config = dict(
    encoder_arch='preact_resnet',
    translate=0.12,
    questions_per_image=8,
    encoder_stem='deep',
    fusion='prefix',
    fusion_encoder_parallel_block=False,
    fusion_encoder_positions='sincos',
    init='torch_default',
    optimizer='soap',
    lr=0.0013,
    beta1=0.95,
)
Rows from block 5 of the image encoder, named by matrix and row number. Rows with one number belong to one channel. Each number is 128 + 24 x the weight over its row's rms, rounded and kept within 0 to 255. All counts start at 0. Numbers have three digits each. After the name is the row's rms in percent of the matrix's.
# convs0: first 3x3 conv (encoder.blocks.5.convs.0.weight, 96x96x3x3), inputs 12-23, a 3x3 kernel for each
# convs1: second 3x3 conv (encoder.blocks.5.convs.1.weight, 96x96x3x3, transposed), outputs 12-23, a 3x3 kernel for each
convs0.2 036:109152161129143149114124134171173159141143148139158160139143118167149134158161163121112119097098123095102116118156160149162182127149140121138150102117124119124125169147127174151143166145159130124127109139126111140151101127120132123135133125134112112080107115081096108084122141146128149155126134139141138143118125140123129141
convs0.3 048:142157165138146155141136150136128132141127128134140138137132139136121125138136147147130104145138126119127138147159144151161164140153162135132134144153141148148147110103117107104103121100103127127118143136142168165166154167168156149164153160163163145117175176154154181184110103100097105098085104108140139147143140140136154143
convs0.4 038:172137153165167166183185179112103099109107097096099091066073089039060064048056061109104133077113135092125138130125138131127127139121125120135109103112123102126132114104104121107102130122102087102102109118095091123117158137138160137125151132123116135134137127123147119099091122142103124141118145158131113109120125138127140161
convs0.5 045:084093126104106136120134147125120123132120126130137127084102095093103108102130127109121153105122155097110128121146162103144179106135175162165137147158121144133110151138129147134134141122135145161161136112129121119102152150123162155159163177175166167180145133133128117128121123142131125152121127131129133125150130119154129108
convs0.6 040:147115098136110093112083080143144148141150163153154151127116095146123123132119114073091101088099144126123165113123105122127119111107110135133130120124131127144126127123144127129146134124142144142137145133133120116115161140135152129109144102088134133137128110126111101126137121116159153129175183165128121137117113118117122118
convs0.7 041:127121098144147153132142159115135141134127125135131128134138126126116105125135126119104114129103093133109077158144141150164147143162145154148144137146129152134136135136144132139137110113142134136138129144128158144120175154147152148164142140140140155143142150154144137128144116149153146144130138159126120127114131133120116120
convs0.8 032:137122095126117118118096101137116116110103111102116121197196193170175157170167168097091084077105109090089075129133164136147144115110123102108108097108118132130149115129102127120086132111086152130124147144152144146183098134133111120116115139114106134149105146155092125161166161180154156166147138149104082093102091106116115126
convs0.9 043:107106101104097099092105091133135133138121109130123109115119146139149162148165170138126120158145112166140112121131143132139151118141156152152147159144139158128126137133134162150149164175170110133126112132122112114130122121101109113111112103113128140151117130121104110100112110132091104106080091102132133138135130113115117103
convs0.10 043:133114108122104091124100113157151142165151150147165155101144128086098108062083072139143150140151163162171178135129132152126131173145134139142151123124137140127141136163162128159159141157159149137132135134129110123113116116100143122110139114102180189173156155174142159173154149151153141137159153149135133131141143137125130125
convs0.11 043:128140126127123101115110100149167173153153178144150158133124107110125113115124140120117117110121108126110113122154165119138147117109124145148141144144140152150148151166136169170144164167148128138153136134143132132116167155122152150135133160162127128142132131147139113104125146186139153186139143158141137158133147156153161157
convs0.12 058:123138127110115129088107117135141141141142151139147154092090087073065062082068064101116122115118135119125140127139134129126134120131143159154166162165165174166185111120119122122123129124107138129131137128138127127133112105091111111112111127118131136116128130124120119111171182173174180167181174181154147149144148134144141132
convs0.13 042:116159160123156160146170169159166173158149164151150163186174160158143148124120127134132144116125150109099141120132128109131137114136143155154155161152156143156154174169166178171160183175162106119129122123144147152155160169159173152139154143140158148148131136139128125127143136144130112136118122143135132144149141148129127148
convs0.14 041:168146156163117123168130132155167168162159142165142147137130129143166151156165153114149181099130166091121158117108120107119138115127142146132126133136133128131125112118114121131125137154144151128129154127116161131105113122130123134129119135118149144137149131123145110122149160145129157161117136180154156154143128119137137130
convs0.15 035:147136112157133116161125111120129124116117143123145138126128104110125119093096082127137163124127128118113104158134150151127122153136125108111127118126136115134149144160144156145133131126134141145140148167131150168158140134151143141140116120132113130108127152137120115131151129103134127115169148154144119127144146125137154136
convs0.16 043:095096109117102132111107118169166164165161153172180157194153117187171138148151149153153142145137117149137095150154175145149170147142158166156164148154148162159161145155127139138135102103106109109125128116139123115138137144148139149150141158148084102132095106142126131139117135136110121116121108121149137153145131141159138135
convs0.17 039:145153182131142152144110144102115110113121137116121137120127134149147142162176165128160150137162171114150165162174162187190175172163168137124108143117124144137135136121111127123126137139144174163137161152146143155149115125135123132104149155123137141128145141171133145176129119120116130111104108115154144127149127108136134134
convs0.18 038:133103073139105100111117108155135133156146142154158165163183181152131140136132105044077111070084120088102091133130116161139105159152122125124121134119133122127130117148152131124132116122121179174137175167153154167162135147167143135153176170170182160120167153126141144115112121113120119122132113118134119112113124128104113145
convs0.19 037:139137117138159127130148125128137122128123131146129114153164149163166156126138137160146139137105115102087091152137133124115114109103111126144140148147144145147150108110101110133110128129130108126142113143125118143147131110119138142147174161182100106093101113119112133136143155134152123113143136111110138140140150150153151156
convs0.20 032:123131146096133119108132118155154157133123127133141156079098119097118117128092082144156140170145141180168162091115128129117121132105120153122108127105111138135127124138160113130132143134144157125115152132116166131118111093106108125148102139147131111077128086085122100068145144126140121119122104091123088087129126125104142129
convs0.21 040:122114115129104121115123125155153147144148143153143141158192195152171172125149147131107103133112091149125101126122120134103103103091099153138144133143133136124141148129130163155156139152165116124135115108146132137147154146122163154113167142116120123134116124152125139157140111128121135152105114142131127138127135153114110123
convs0.22 038:135131147101124130101127105123119142121125150114126136135141133122130125130099099135138151135138169111135149123128131115110115112129129092090104099108114128126126126140123126122114133138128112098095110128116097095096113121136128113126143123114109105100116117101097109124118116092144120108166148141061086098091079094114091089
convs0.23 040:091128127091124126117126129107136139119141124124142123169168156182152160172146137123104085124118110122126110128099112120122138139140144133145134127127135113122121135119138144128133142142151127139164117149152154144159125121114117120114119141139130129129139140134145129134128125139145162167126158170113126143117122131113134121
convs0.24 036:112138129100120106086109099121111113103106098111124126129117101122104097155137099149149154162139154181181166106109116133126124125149140149167151134143115124111110140130133146122116116108123126133159104113126110098104142132120106126135116124148164160154132139126142116105091105129088113152101125139137141127120135120119109108
convs0.25 040:144127115163149121175162161149130135159147127146145136143149144141154164129137158139135155126131160117153153145149164154150148160146129155165161145154154131122135125125130132131154149162161144138142150160143165165156121136159140139144139116144136142127142129139131146149111133138117115139152151131128149147142137142128134152
convs0.26 035:088094093058067080041047063097115099102129125120141140127108107131122122147138112130160163132165175164182190136128137145119121108104110135141125128144127132152148141109149152119137170138138121127120147147143117136139152131152166125137169147136115128098141159137130131150129118085138100103131122122108133139112118123111119137
convs0.27 032:147153174136163162154162159090100107102104121099095106092085086119130106108117116156144151089127115122115123137130148153137127144142129149135150130123139119102125131139119156132136139184171123107157160161150150134154104142150080116098094111107115108120127124137109108106152157110145141119155130140108115147108109136114108123
convs0.28 040:119118112114122117121126098104121110127127096112110109187191181184170179175186199140145119147144128135120105118129116142145141151136139143136129129158143132155140121120110123106099120114103115137162122154159150168173136124122122109108115132131109121120123134164159195182116139143122140128129126125132147135124142132129133132
convs0.29 034:153190194144171153148188164157151136145166165167152144102143154130151150121124155125118095113103109103088110125138122115107119107116102147143143138141152139147155130126154123132152141115123123117121124124140096119121171148137175148142148131112126125150147152171130136127155152137157141141175159144100113084109121119136140129
convs0.30 038:151129136171145153160134121139131147134133133133137138135139129143147129133139124118122141122115146117128153143158152159159155157139144157142136155137146158134143136119141120138137135144125157153154167164142167136150136147130128131117137133146121114117140117136120119119122132131108128128107113120116131135122123112139134116
convs0.31 042:107092089115081068104095077127096103121129130129128143115144174116156165123142162143137135131149160136150162121081088132091070142097090149134108150147126137158154115135181115115140106123123114084100126096094150120106119158142110151143092111123158129142184153124171154118141130113119109121135116118153145134156174146140178169
convs0.32 039:100100090119099098130106102132126120157130131131137134179142121179152123176161139135127111114098110094078075119137140113136134125116141158140120131139128133134132162150174164172172158177171142138135140132126150145142130153179142141181151143154145173184126148154130147148167152138124128120116103109134144148142130139124128118
convs0.33 053:114137155090129147088118127145166164139147162148145153145124156155141148127133131141162153153161143148158138158160154154167161140154172137148150142150147155163155163147147180157155164158156130148146112139156107129151206173146198191145186178161176163154138149167128141157155151149139149157124149155156153160138135156147137167
convs0.34 035:161152161165169171158185155140133128124121116123099107137095102149145104125131132136136142113119123112088123129149149143134131137126141116107100108103091124100102081093106095115125097108122148115124163130128152135107106131125098087125086105129120096142135102139112083116127122080140105099147106085131126114112130111135142113
convs0.35 035:141095072165117086151116096102107119114113104129127124141144144161199173178186179180202206149154154118128141142142139141111130142118134149148135163160148161156141108144155121129159103137159123105118135098098135110124160151152112129144110128155142124150161142159168156150117129114123128108148141133138143135147146145158164146
convs0.36 040:103106097120094089119101078147153152149151148139146144095116103121133129125121139120109090130127114139143132137131136123130141124132128129136156137158157150152167132165143124145135134132116135117111126110095121100082149145130122126150140147145115141138128113105129112101152161156155126146127110141144141146148136129147143127
convs0.37 038:111113113120111105126134122127146126143155137166166143114151178147174195134178202121104115134117119152149137114107121119106129115106111140120125129123125115117108134138126122142137137136155115116134136130117137132119120100116125115110122115120132142129141142126136139135139129127123107112136122106124123151143135134151153119
convs0.38 037:112122125089086108085082097092107107096104082090097087128127110128134109117133117132105101174137140186171173134140130124128125111111111104102092099093095124116112109122107122123136115109122135137131108126119091082104108110128097118127086098121127134128094094105088083109139147119151147145129158151109113099109110131121142145
convs0.39 035:137113089101072062101053069126120114130116095131115103078102102066102104074067101134137111137133130131146143131109097110096092096108097135131109150147129156154129127133136107114161103121162166155147156137146125123132124131142138139134158134157111148152109120133093106109141146135170157169165174181122132124129139124127126101
convs0.40 040:086112114087093108093100098146147154137149158151148136164144156176169155172171146119157156096129141078098111129129110129111128125116122135128128134142139129123121131117137152130126180160162132148132125131138140139130131121122119118112116106116146130122131123107139118106161146141137155148128150143134128148126143139125134137
convs0.41 037:110115099123108075114099084126131118142127107123132117155154154175163159197190161094123142107134148100130157121121143127123130110105122149163125152139136154139143112101122095108122129125145108131145120125118113130124134133123134141122140145135126136138107111128127111124180181175156164165134136141145163159154159136146147142
convs0.42 037:140118105129115126127108113153153145162148151148143141143150135153168137187163161153129126134128106138121116124116101139121097149125118131138121117121133128117132110113120123126146157150155095083108125120118154131135125148169091140175123145167120130133156145151173163167172180181177174140175152122153175158147149140135124123
convs0.43 043:070089108066086099077096129129133131128139146135134138148144139151152134146154154121137156120132139120142153129131134129143134149149160158134133148139152138140136123115122147133126150138128161154143131140160119120156131135159121124142117112131112117134112135151113107152137134115135134136157162133158152140127142151116120148
convs0.44 044:111102093135117105146145124136137125128126125120122113136105103131115110138127119140152153147158164146159153138137135145129140145139139140142143117120128127131140168158150172155167168176185149134132134130127138132135141140151130135152146163173119111115115121115130117104129130137129124128133122109138143159135150145137140132
convs0.45 041:126108100137136112137136119147137145143170164159170175144144153148151158149153136117115128100113131121135138144131138133107125113122115119111143111126152121128144144125132131130123119124123146146136162166162173159171119145150118109115110120097135119109147133089161136109182170145176166155188175184131141147132151155126143137
convs0.46 042:108087064109095081109102090157153141143142136130158137103115133102098124098096091171151152163148149171155155119108100148131121149141120166146148141133120148141133131151169131141170110120139150149129129137138124136138121103135145115134155140142159112104155146131148163165136124098152143118164146119159155152135146156135140136
convs0.47 042:109127133119121137094134134155143147149145138140139145119142165096114137088089113145126120171153129161134114147147146142132130145131133139136122126115127131137140091111120092124121097112098164140129140126140160149154110105123127136132122145130119097098125098122121134131159140123151126122158130104148140128169152117161142132
convs0.48 036:109132170140167181134150173100110099111103109124126121121091063139107080157131112117124145117141112116137089127138143121132131096119146163143145145133141147146156139128127141125132136131133139138138145156166163157165131121163137155167171152157134168163121157168092113150161149164107142154078113133129140159130142130127121130
convs0.49 033:108128145085139141113141162132128116111114105120135118143130138134150156145143125152148160144161153180157158111091113128123114148123126118140122127130111124115114164150152154153137118117122135149123130144141128136132123129145108112132078069132113121103140124113146138120127116110157133132140130109132137122120152137120137129
convs0.50 048:111107117114109107134124101156152155155138148145133142135101068132131098133145121162174161157163171128140174138142176146148167136132146142136132148138123147131134120132127118150158146145154159151161156149159159152143120136128106120128114118148119124154127111124144126124130122146138131142125116135130123139148130123155139124
convs0.51 043:100135119110113126109122134123130144135145147138131139103103102097082099093090089138147136133130146144141147131144141120130135116132132143157152145155153153153162167151132139138133109131118111096111096096110098110100161160125161150147141160155140130143128128150114133144143140156159162174153174193143122120144136146146152158
convs0.52 034:095089076125123092141150097107112115102092102099107090147135138133163167121151177156161131176152132147135119132142138117124136142113128124112124112128124113123118153123129140118116108116138138132161125150165138152163145157171157163182167164173155155175146174176160171155143122115130130108161125117161164142150153143144162146
convs0.53 042:149169156173193202161184204138143154135160155130140140117127155120123128120106119110105114104103107127116118157156142140148146145149146119128133120127143135140144149120122177129133176148142061086100082099120096113137179158132161141113144139135119132114131141127110117105122134164120137177128152167151149137120136135126139133
convs0.54 043:094094080107086081101089060156158153167158163160156161106120125101124134107125147125166161133183181139195194173160158175161147177152152154136156150147158148135156129137133128149141139124126186167165186152150170156135157152148136149131111119123125112128132094083148100078111125124143131145174156148134124134141120137129127126
convs0.55 036:094136163053086118053080087138143149149131126134157137161147161144136119139105118095102096127131124152154149145132162135135159124130156126118142126128143142167151165156162164152142144117117113121140106121129113123152117110089121121108121118117104100106136139150159153149108139166110131150125113151094094111084099109116105106
convs0.56 037:105085109095088111095087105138150147128154142123142150121098111140094097116114082146138135132127135105120114135120134148115118133134131131125124122124128143129130147152152159157161160158168124117100130141119109135132131131140163136153168173165167163130158167142141151140160168153139137130131139127117136133137138147145143148
convs0.57 042:112124133123119124140112106144149159164160151181166142113116137125147150152168163155157137159143111152118092135142141148154139136128135147152168137163160151161163173132128144140138142148165136154161118139152129138149122139130144181184137170205120157191095137167109143149148147164146127131130133135131132131147134139149151154
convs0.58 046:116076079091084064060052048167161150159154143169151143121138141153149144158167153156140126143132132132133099147131128158150124152150127145147134142127126162143143134126147116136154122141143163166143182155139189153137145141177136136163128121136121141125133145140177168165140128099141151100128138103138153152134144154148137124
convs0.59 030:139124108115087093125083103121120114114098088105119084129134155096110152116118125089085070129124103103126111121111114094100121131103126121123098131109098140135114122119115092127123099074112117103108104105103138120098160128128125124121116122123149177171166169153196165168064089087087097103108132104119112135132141120123131122
convs0.60 037:104119122141148145141150165147143142145151157148152160148161166155155174169172175203211200174179160153143153121120141145143119135120122116127107103100119115105104130135136117108126138125128156129137147139143133141149125132167120116119098121123134105105150136124155146139132128107136121118116115107157158145143137139136123141
convs0.61 038:160158140164145146149137129147120117137134122152142139100122115082116127085087108168133138157138121129118127159147155173149149172136140139135144131138149153157150121133119120111129104105113151120130133139139136134124129116092110114093117128135129118119117105102111099080118124128121140121128136106117124125120113119120138122
convs0.62 039:096132142105134137109126138123128137120148157153161165103107073094086067083084096069068081106100121098127139124125139120128128121143165135122139122126139150148156160153147153151128136134125125143147123121140149131137118140142159153136143155146129116105144142133152141127112122135115130141123126148135122146132133153146140146
convs1.2 101:126132128164152152181178174099103118122114110123142127100104083111111125116133125108116108124112115138122124101122109112126122119117127146161137144168149166155155094082097084108130108118112142135136115111120118095105101108134078109098071086079102108127091094134123114118129140132153164150157179167142152166177154170172177163
convs1.3 116:146118108124109098109121112160154153160146155162145152139129129147132109117122114159160155144152145128139137185181162197176158184179145174161154169156136140148134103088082106081076099087069134148127130136139139143152147153169147143161161166158131123130131136142131121136144135130146123124159142137151150157160157146140148150
convs1.4 099:103137135120135134096127098102133112114113111108093075128123108126112108108100084127110085109096086096067056148143132152147153138165152113123122128118123141130108140128133153152154165139124164130113143108113145111110137129123122128132149130137128131127142124120121110114140152163168143161197179179134132158142126152134151153
convs1.5 099:140114103138125104144117092118107105141131118123119114167147125142176141117162157103109111098093092105106070133127137144139129142129138118131103142131117146155124124155146111115116107093086120109115094110116095122122073123180081117154080103120142126139128106131116127137171184162197199154187191161182158176164149162150159127
convs1.6 095:063066042077086100097111122111125128094116132135139134074075077090113099135131145167160152146133130117108095135134134133144160141156158141159143151163182177183187146144136160160158189174180154158134143131140155146115166133119143118112123092109159125120146124122124110093103123118076073105090100086075096114119121106098108110
convs1.7 104:119142141128147140131125131150134134109112120111120114115137157125148165164160171141143142139161144108135137107105103113103120107104118127150140137137144140132128117121105122138120098096123108108103114119099126126113142121130155149146123122130092078079116076089126099085123118124108106121096102107149123114156144116129116124
convs1.8 095:116119106125130111147121116156148138174150140194151139172140156163148133164166147160146156160133156168157144116133141113136138126131107123126124142137099153158128115142159140151164151166141129161138110124135094103123108150171112146168155150177135148152130163147122140162100124121098141141124147140115120111132115111135124140
convs1.9 111:135137148127109137123106101142149135124134152124139136178172182167175177172188180120131141133156163152159179130118108136119126161142144157146154179152157148141128114108098120108128104120117095124129113109130102116123109111106100106098094102107123111108121128110117114108144129126133123108132128111168181185168168157156163150
convs1.10 108:137140111114095084124104077121089098115108092117109119129106089125117110129134138156131142130130132131116117133131152128120137110126158115106116126124139156142146127117103132107104139127109131140141144140134111135127128160150126131121117112118122121109096121114098111124088094109099121122118119137088101116063116120066088102
convs1.11 103:085085127105086126096089090110114109110129117097101091152146146149141141169153163110113092123128083139127091112146153133158165151152157086094117111122124091085099088096100086096108081096105161143143204164135202182136078087111077101131092104107108113107134110104147128102118131119138124120117111114117114136118101132116114120
convs1.12 132:145130128119135129107125131116129137095113125088099115151167147164165153179171151115122128130137133113124145158176179160177178155179182106109104102100105105100096111118138105114127122135141120149135123145132135141137127114109133118105126118118149145142127154140131136132135142147145144158151152152123120117137131115132128129
convs1.13 090:151176173156185162159177157114145111116133136120135125117085111134113108137122127143132095123110081120079079144148131134142114143136144150153124148168153164158154132169169119130177110136161172165168162142156150136137113131146104137106078094103134118094123100093103092074135156143164166126171159131141140145138134126112125126
convs1.14 100:110128111084125130085106107120118113105116115125138155094094086111113119104105123129131112139132113139147113126134128138125128136147154093116122109123141134121144156179191181177192181191190149131153140112129123114124185177168183176166156179163152122131138131126148147126146132122157147133131150154141147127126132151133145154
convs1.15 089:094094087105105089086118108095112129123127103134132112141130123137124127136139156171153126131126115137103117160144145154144147159163133097089080101089102100111090118102118092101140108093106136153151137129129166145123189167160154161146142138147151140146132130151132131117052064073055068095100088091183171169145179198139166169
convs1.16 098:146143142140127148151143141135129111138145129122125127147140132141143127160151133116108118120103124158143131112108089094092069111113088167160125165158143153150145117149114098142110088123115147152142154131139165122131097134151096148143107141159102114117111101122112126122127112103132128131146147139112120127125112157113113143
convs1.17 101:128115085114123086112120114118134118119101134111106128140171144139144155125147134136147159137174176157190188104095094109120145104126134133149164150133152150133138136137149117119115132112103116138123140141123144151136129141139157141139130139125098100122122109127116135151078115115097121136117134152154146133142150136144148143
convs1.18 094:129128105151130129146144123157145157178138136176161145145140135119127103118130124132124128152130138124123118128143157127095127094064109156143163140116139115103133171140113180143117159119092105114092108112112115106114118105115153117119154138142119129116099114115116110108132150158152146156160165144145142159131141158152152149
convs1.19 092:109125120090116128089102134136137113140149131127154157148134150142139119138144128140124130129115127139147131089097111105118102113134103105092098095088094097086087167159175152138155154158153107115099109112101130112102132115106133107097143120130130140163145141152129160157109113126105115137104119123089088101097083107125108127
convs1.20 089:162166171120153163135146145123124126145133146123125132099121102098116103071111099109122133116119132111125133155180187157184169161148192087091097091117118106127114100130122126120087124104102098120148102121133115146153110085078111105061117122094143159182132158175155148147155168145164141143145141123118107104117100121089107122
convs1.21 097:104093106119089105116114122120134114098127094114128122129128120144108110144120111152126129142163145146147139167170175190169159190175155114111109090111121095113101071094103063106128098122138125135108149149122144133140083108104095093104079084096133123101127106093097088108087110107045064104042078080126133109147129120132138119
convs1.22 097:149179147169193173156165163096120106116110114126110106126141155135164168139173169154134128135137124138124140132120117119115124105119094117117113133133147166165182126120138120129141108143136155135144134135153145123126148136127128147132137143120113122121084089110094108087100094118114105113104093083131126157143128148155145150
convs1.23 102:153141140147158149150156159153148145152145137160158136147157154159154136165156152113110113122121108129116103154197199172175184172162190123137117125127119149127129189169157169156178182161178124158179129141174115121160121099123110130154113128148138146139121135154103108139160131127166132115129117120161149163152154171148150151
convs1.24 111:160166170134151146128138141168162178157149165136153169148139157156137134146130134130123121139133123140129129138157164133135160138122136094117143105123151114119122158165152166143162170157168135152161152146168176147154142131113151146120158140146141140130147148142147147158141120121099110103100099123114095116105109098089099114
convs1.25 089:122104098120102102099088106147160137145135155136134136150138136147152129142129133162147161172162167165178165085114109119130139121154139174165178172152158177164188126129142121154145144142156140147136142153129143151126128123117139132118159150142156135135147136119124117124104100113093100123128115139075070094087090109078109103
convs1.26 100:189175154182177137148153144167181189167179183171172197120138125123133120118130125140119107137112117118116113142143133151155147150148141086112108115118107104109122151157179151148161150160166124133173133148158166148164158129124161150126142126142092099135104106130112112126127118128128124151127113129138126137135134144142144157
convs1.27 092:112070089114085097115102092147161133142137132135118132159174162149147155148120141133133151147176169161163192143119116156146127158145128146148124135149157128139156043068072067072078095094087086085087081101111118126103119113114143113134144126128175165138153168135138159150131143150088116149107107126126124114159151126167153133
convs1.28 097:111101114124109119114126104167163146133141140130122142141111113112103077095078086132131119138151156155154181176174175140177177124148163166169155128144144127117113127120135134132118117094119123146140134151143136146127132139143169159174149163190121106104118128110130143155065064080072097106064097110151143133161130151137120131
convs1.29 096:139127133139139132097123122119112140106110124099105101135119117144160114152170154140137156130134155119131139139150162149147183163169195137127152155147133174169130123133146143126148133127138127123121120107117139139127103091112098099111135117125155154125158145131160133157132151136113134142121134149108124110126135124124137140
convs1.30 090:146143095140136111156123115088087070086099086065097080123106106131140127161131129141124117127131121149139123164130121141140119146141143150142130156141143141157165122128104108144106135166157136109126150112125146110111131137111119119091154145113096087096080076081092078083137143145165153144179155128150178152155175167156180160
convs1.31 107:170157135144129145143121163144134124160164140148156139133139146140129127154151148122138125114138123128108123171151138144155143162144130181169146154175151147147139173114093172120078151123088150156148138148138122128129148168134152153132132167138140137173108123153122125125128118121152129120174152148122140135111141145101123119
convs1.32 102:150151144154137130143131133154133130160128132150138129103113114078106130075109111102111115120120119158159144138101091126112086128133114152163140151143162139145152163162158138147147114129113135130152137147173154156176153146133165130118158131109109105081098109099089100111150147122154129138128124102167146164161142151152135133
convs1.33 099:116135149155143138161148135078123128106113129103118110107109106110131124121119134091100082092097064073078079094090123088097134099101138141145120152167143139153160094102156079101189110117184173187133183142137157147125065069119060072123062080105135107115119105091113102074144138128141145155132164156136119125132106106136127121
convs1.34 098:144153111137142132102109110160151163155137147182147132147155146128136138139147126136156182136151168137172169134114097132107094150130109158133137164156121135126125144144163155150124146139122105079104108086109131113102207189161198174162177177182140110143140122130135138136180175155158143138140157123144132123159134104139139110
convs1.35 106:132120104107121116114109123124135147141138159128138138063068090082088084097098092147163164152169152164157131147152145127144135147127132117115123137135135149141158200182158169166154162161140174166183163158165170163146156154130146178136141160133130107117122121126110116118112110110133127123160166145099091105098110104071095107
convs1.36 093:084098133077083114082088115111105116140113142144137134129122113099109121117115164155160187143149153154168158128143118116105107135122128173142130180156158180188173100076084110073083113094078150165155117124123099096121100128121112112101071084083134144138106130122118138137140146128140156126146159139100152153108144147123120115
convs1.37 095:111133158125110145102105126091094104084087112093100100137153137126128122114097115119111120128113127137128130148176198134168200146160191114131149128127152140150159153157142132120112132141102137132126127133135129137136168209208166196192166197184124126133123125132155155155141146133143160128126146125130104136115094118126085111
convs1.38 094:107101074131109076114113089169172160167168149139135146096111119124124122113101106116103109087100081082080106118118144120141152119111138132125122139145163146156171128140132153168162184191179148150160128145158127135148131138127155131134143145143133114107124125119105110112153125129138118135111123102086106097064098085086089097
convs1.39 100:137126121129129140142117133144154182147164186159184162140161171146159170137150157125162140133164144124140148149144146169175167176179189113114127116135146109117124085105109091116124111124141094101084091117098131131141156150130154117113179140149133142157139149163125153148107105136087101116110106118123117110107119127110132132
convs1.40 091:178168136163156145167153148101132150121155161123170168097121100117101110125103094138112096130138121144140127146150154148146176159190198150166155143143153145161141141142177159155161150155178144140134146134116141138113152142151156160157164147174093097113112117125142134148163132155141119138126135143100102091119098095140118116
convs1.41 098:147145142167139126158154150152139134180155159181183169130139140136127142130119119125126161137154157165157162140109077161130118149148137115104114126122139130155141129124133126115123116093115138152146121140137144140152124117153124104133119107131139124123140147155126146149119103111114101109119102099080092103099096089108125121
convs1.42 099:122100114115123119134123118133106122101086113120120136082068076089098096099089082098091104114118140136123159168146135147146128138129128164182198184177205190195194152147143152143123149122100108132160122155179136166184146152140113132127114099107107102097103101120128132166114142128122132114120128106089068065099071076103084080
convs1.43 110:151127078144130088139128106124154144109125121103103110097082090126108101123132103123116091114117101091084083137134130158153127163188160132136124103117111105095093128165169117144159131147137112083087118090083134120097173171168168182170188178161150164180149158179137155184136145150132134147130124153133112113134113119135129119
convs1.44 120:150145174123139158139141162129143141129138124129133143151150163145145176147153167101118107108106112126131142112091083112097093122115097128139132137136145148153154098097100088101115122119121130125124109118139116127150102094100106077093110083075116111113130119105116134103141144169155136150141141146154166156162153155159159151
convs1.45 102:153142154134133138129129136107117117090107121095090105123132137122126117134131133144157123165163154151169172125136144121146170118126159160160151172170174171183200110091077126105111115119109113105104099139118102119118094102115108123104112107117119115129138126149142153138125148135101115148115112126091096092104096108088103089
convs1.46 100:122143112134130121112120133136136119161126133158147147126146127151180139165185170115142156131123138118124123125140164103112146103104103160145114136116130127141139130116123150124130144131094119108126117104124106115117147127120154128140164125125119124149121105143130106142137139154145131150142123130125147129106134126107098130
convs1.47 102:068072084076084097071085100162143130158143148161157158110101114123126121110122113127132135128128136132129131155138137133117123140118126144152136140166152137148155164166156161179137143154145093105125088079106072081106143155136114136134141147136124116114111121101114111108123122134111141125106117119105099073103105101120101105
convs1.48 108:160157156150139145178173126147150142155147144135137147141163149136138162118123128152143157169151143188178175122123118120131111111127119125120132111131143134131127144156155123118134105100115120125144135145126110125145070073079086095085102103106100126129124138124138158154173185156187188178190181183136114125118100111127105101
convs1.49 096:115119069144105069149117088150164164146167171162150164081088067080067057101107072148142147162146162147149162154154174152148147171151147141153152150123130141096115170156159156145161175168178133121115124123149136156136127129121142151151137158151122118130098109141111125161133134138122117118094104105137154124118119106098102079
convs1.50 101:116149116138158138145147148164138116148161132178170166129130139130117130140105109133134127138124109156122082104083069135104100145143126107091081117117106144138139108137110089140110081120128110105148108107128136103112153160168139164155156133130161148136156136144146135136138126099138121102106108095112128161138142162131126132
convs1.51 096:113109154110107149138126157085087082062071078078070076156170171155157183182170195175164165146163148128150152101092112104081118114101117148128121137112120122116123094105107074086106095090108151124103148148109111126094050095122082095123101091117152128131141136120127133139125134132117122128125148147098108119083093102105099103
convs1.52 100:126138123099119129097110133162167168146148188146165172097089085078080100089088083179172160154139136151140141111130104125127141134133140155166163165172198177195181155170176139151159138122157123139125119117134121110096147141121130148134087117131120105110098116110108092089148128117165140129185152132136123114141104120138117093
convs1.53 110:118137159140136139146137138080107118106117122119123105153130146138123144142151142108109126102124143127130130139131133108133126116117118155172156172151144169167134104103118117131148146137158164155092171148109149148120095105145093107127082095126142108097132118102126105120147132151135129150150144151121123111128134138142153152
convs1.54 095:098133141087100131095107143156142144150147152161152158120107134125110119132133156167170149155163139119147128099132137138145157149158180143144163155151171140150163154173140162175147156167174073090097113111112123130118165146167188169144174147143163132133161146139165162141088119138080089090061078100098104093087088087068066065
convs1.55 111:093088102105099105115099099139138132146156142127145134162122097132114099120108103131138117146134103150144106150177189147164178129158160103127126119117116097116102126102115105131121118148129134155145126129139123124138087113158090116165116149179137159167127146165126131152107092101114132128104100109136126131120127131127119151
convs1.56 100:128106114124118107149155136132120131150145137163163175107101100108121105094127113117115100126111109136109107118123118115108090080082082108122131117112115116111125165155167166134167158143143141148162139162175132135161100090116094089090085102100112108123123081083137090083109111104112108109097087108132132133121136126136140138
convs1.57 097:107127141131120146120142150103119108091109127097106105129100112120102124108108124143142140159125121158124143149141134127157147105135132090121159110136154142143157161177178123152165104116158148163175141146173145151151123149183132148160139179179074075077073095109109118111068073063093119097098140125119117149143124137139125144
convs1.58 100:142106112111102106084089110136134138103122142083111145111133126107115128122132131166156143158166157149149151135115115115115142130122122149137139129121153094091100151161123175179172209181175088120139112114138124142120171120089141092097137098114136156166156177165141145160174159135163141132167146117147132136148159137127137124
convs1.59 096:145136106130105090129102096136155146121133148128115126126126126126121119130123109169170163137153137124113118151160173136158156122120159148134153146148145154144158171149115142120115148127133144137114149126111151119132147145136167164146135159154127127121113137142119136129135148137134139129131150138123131133098113112096111115
convs1.60 094:174156145187147137173137149159125124134141117108133112167172157158134127142134115097122147115117153126148164119153126120154160138146147112103108115114083093092084130136132155154156156149152077106105075083090084079098117122142169147143178171136176162161154182185175177199150156157154150130138139142116128113142126130113112115
convs1.61 096:140154186157168205129133170136168176126148162114116139159162158168158170159163146118130139133123141114139126137141173137139157138151155103100112100103122122118120154132092128128106139120108118120118135130089135134093166154125180165147196191182151158183162146159168165141150106114126112117107087116153172160150152161159158142
convs1.62 092:124111134112130135117123126138167176158167141146154136186152153141133156139138158116129131103104096092101117142147138155150131136136124134128136132149121131152138096109146098116132122152146106084070130108104114124094112121162108104127119127153122106122132127122123122116169177176160168164151156158133120125124124109127134107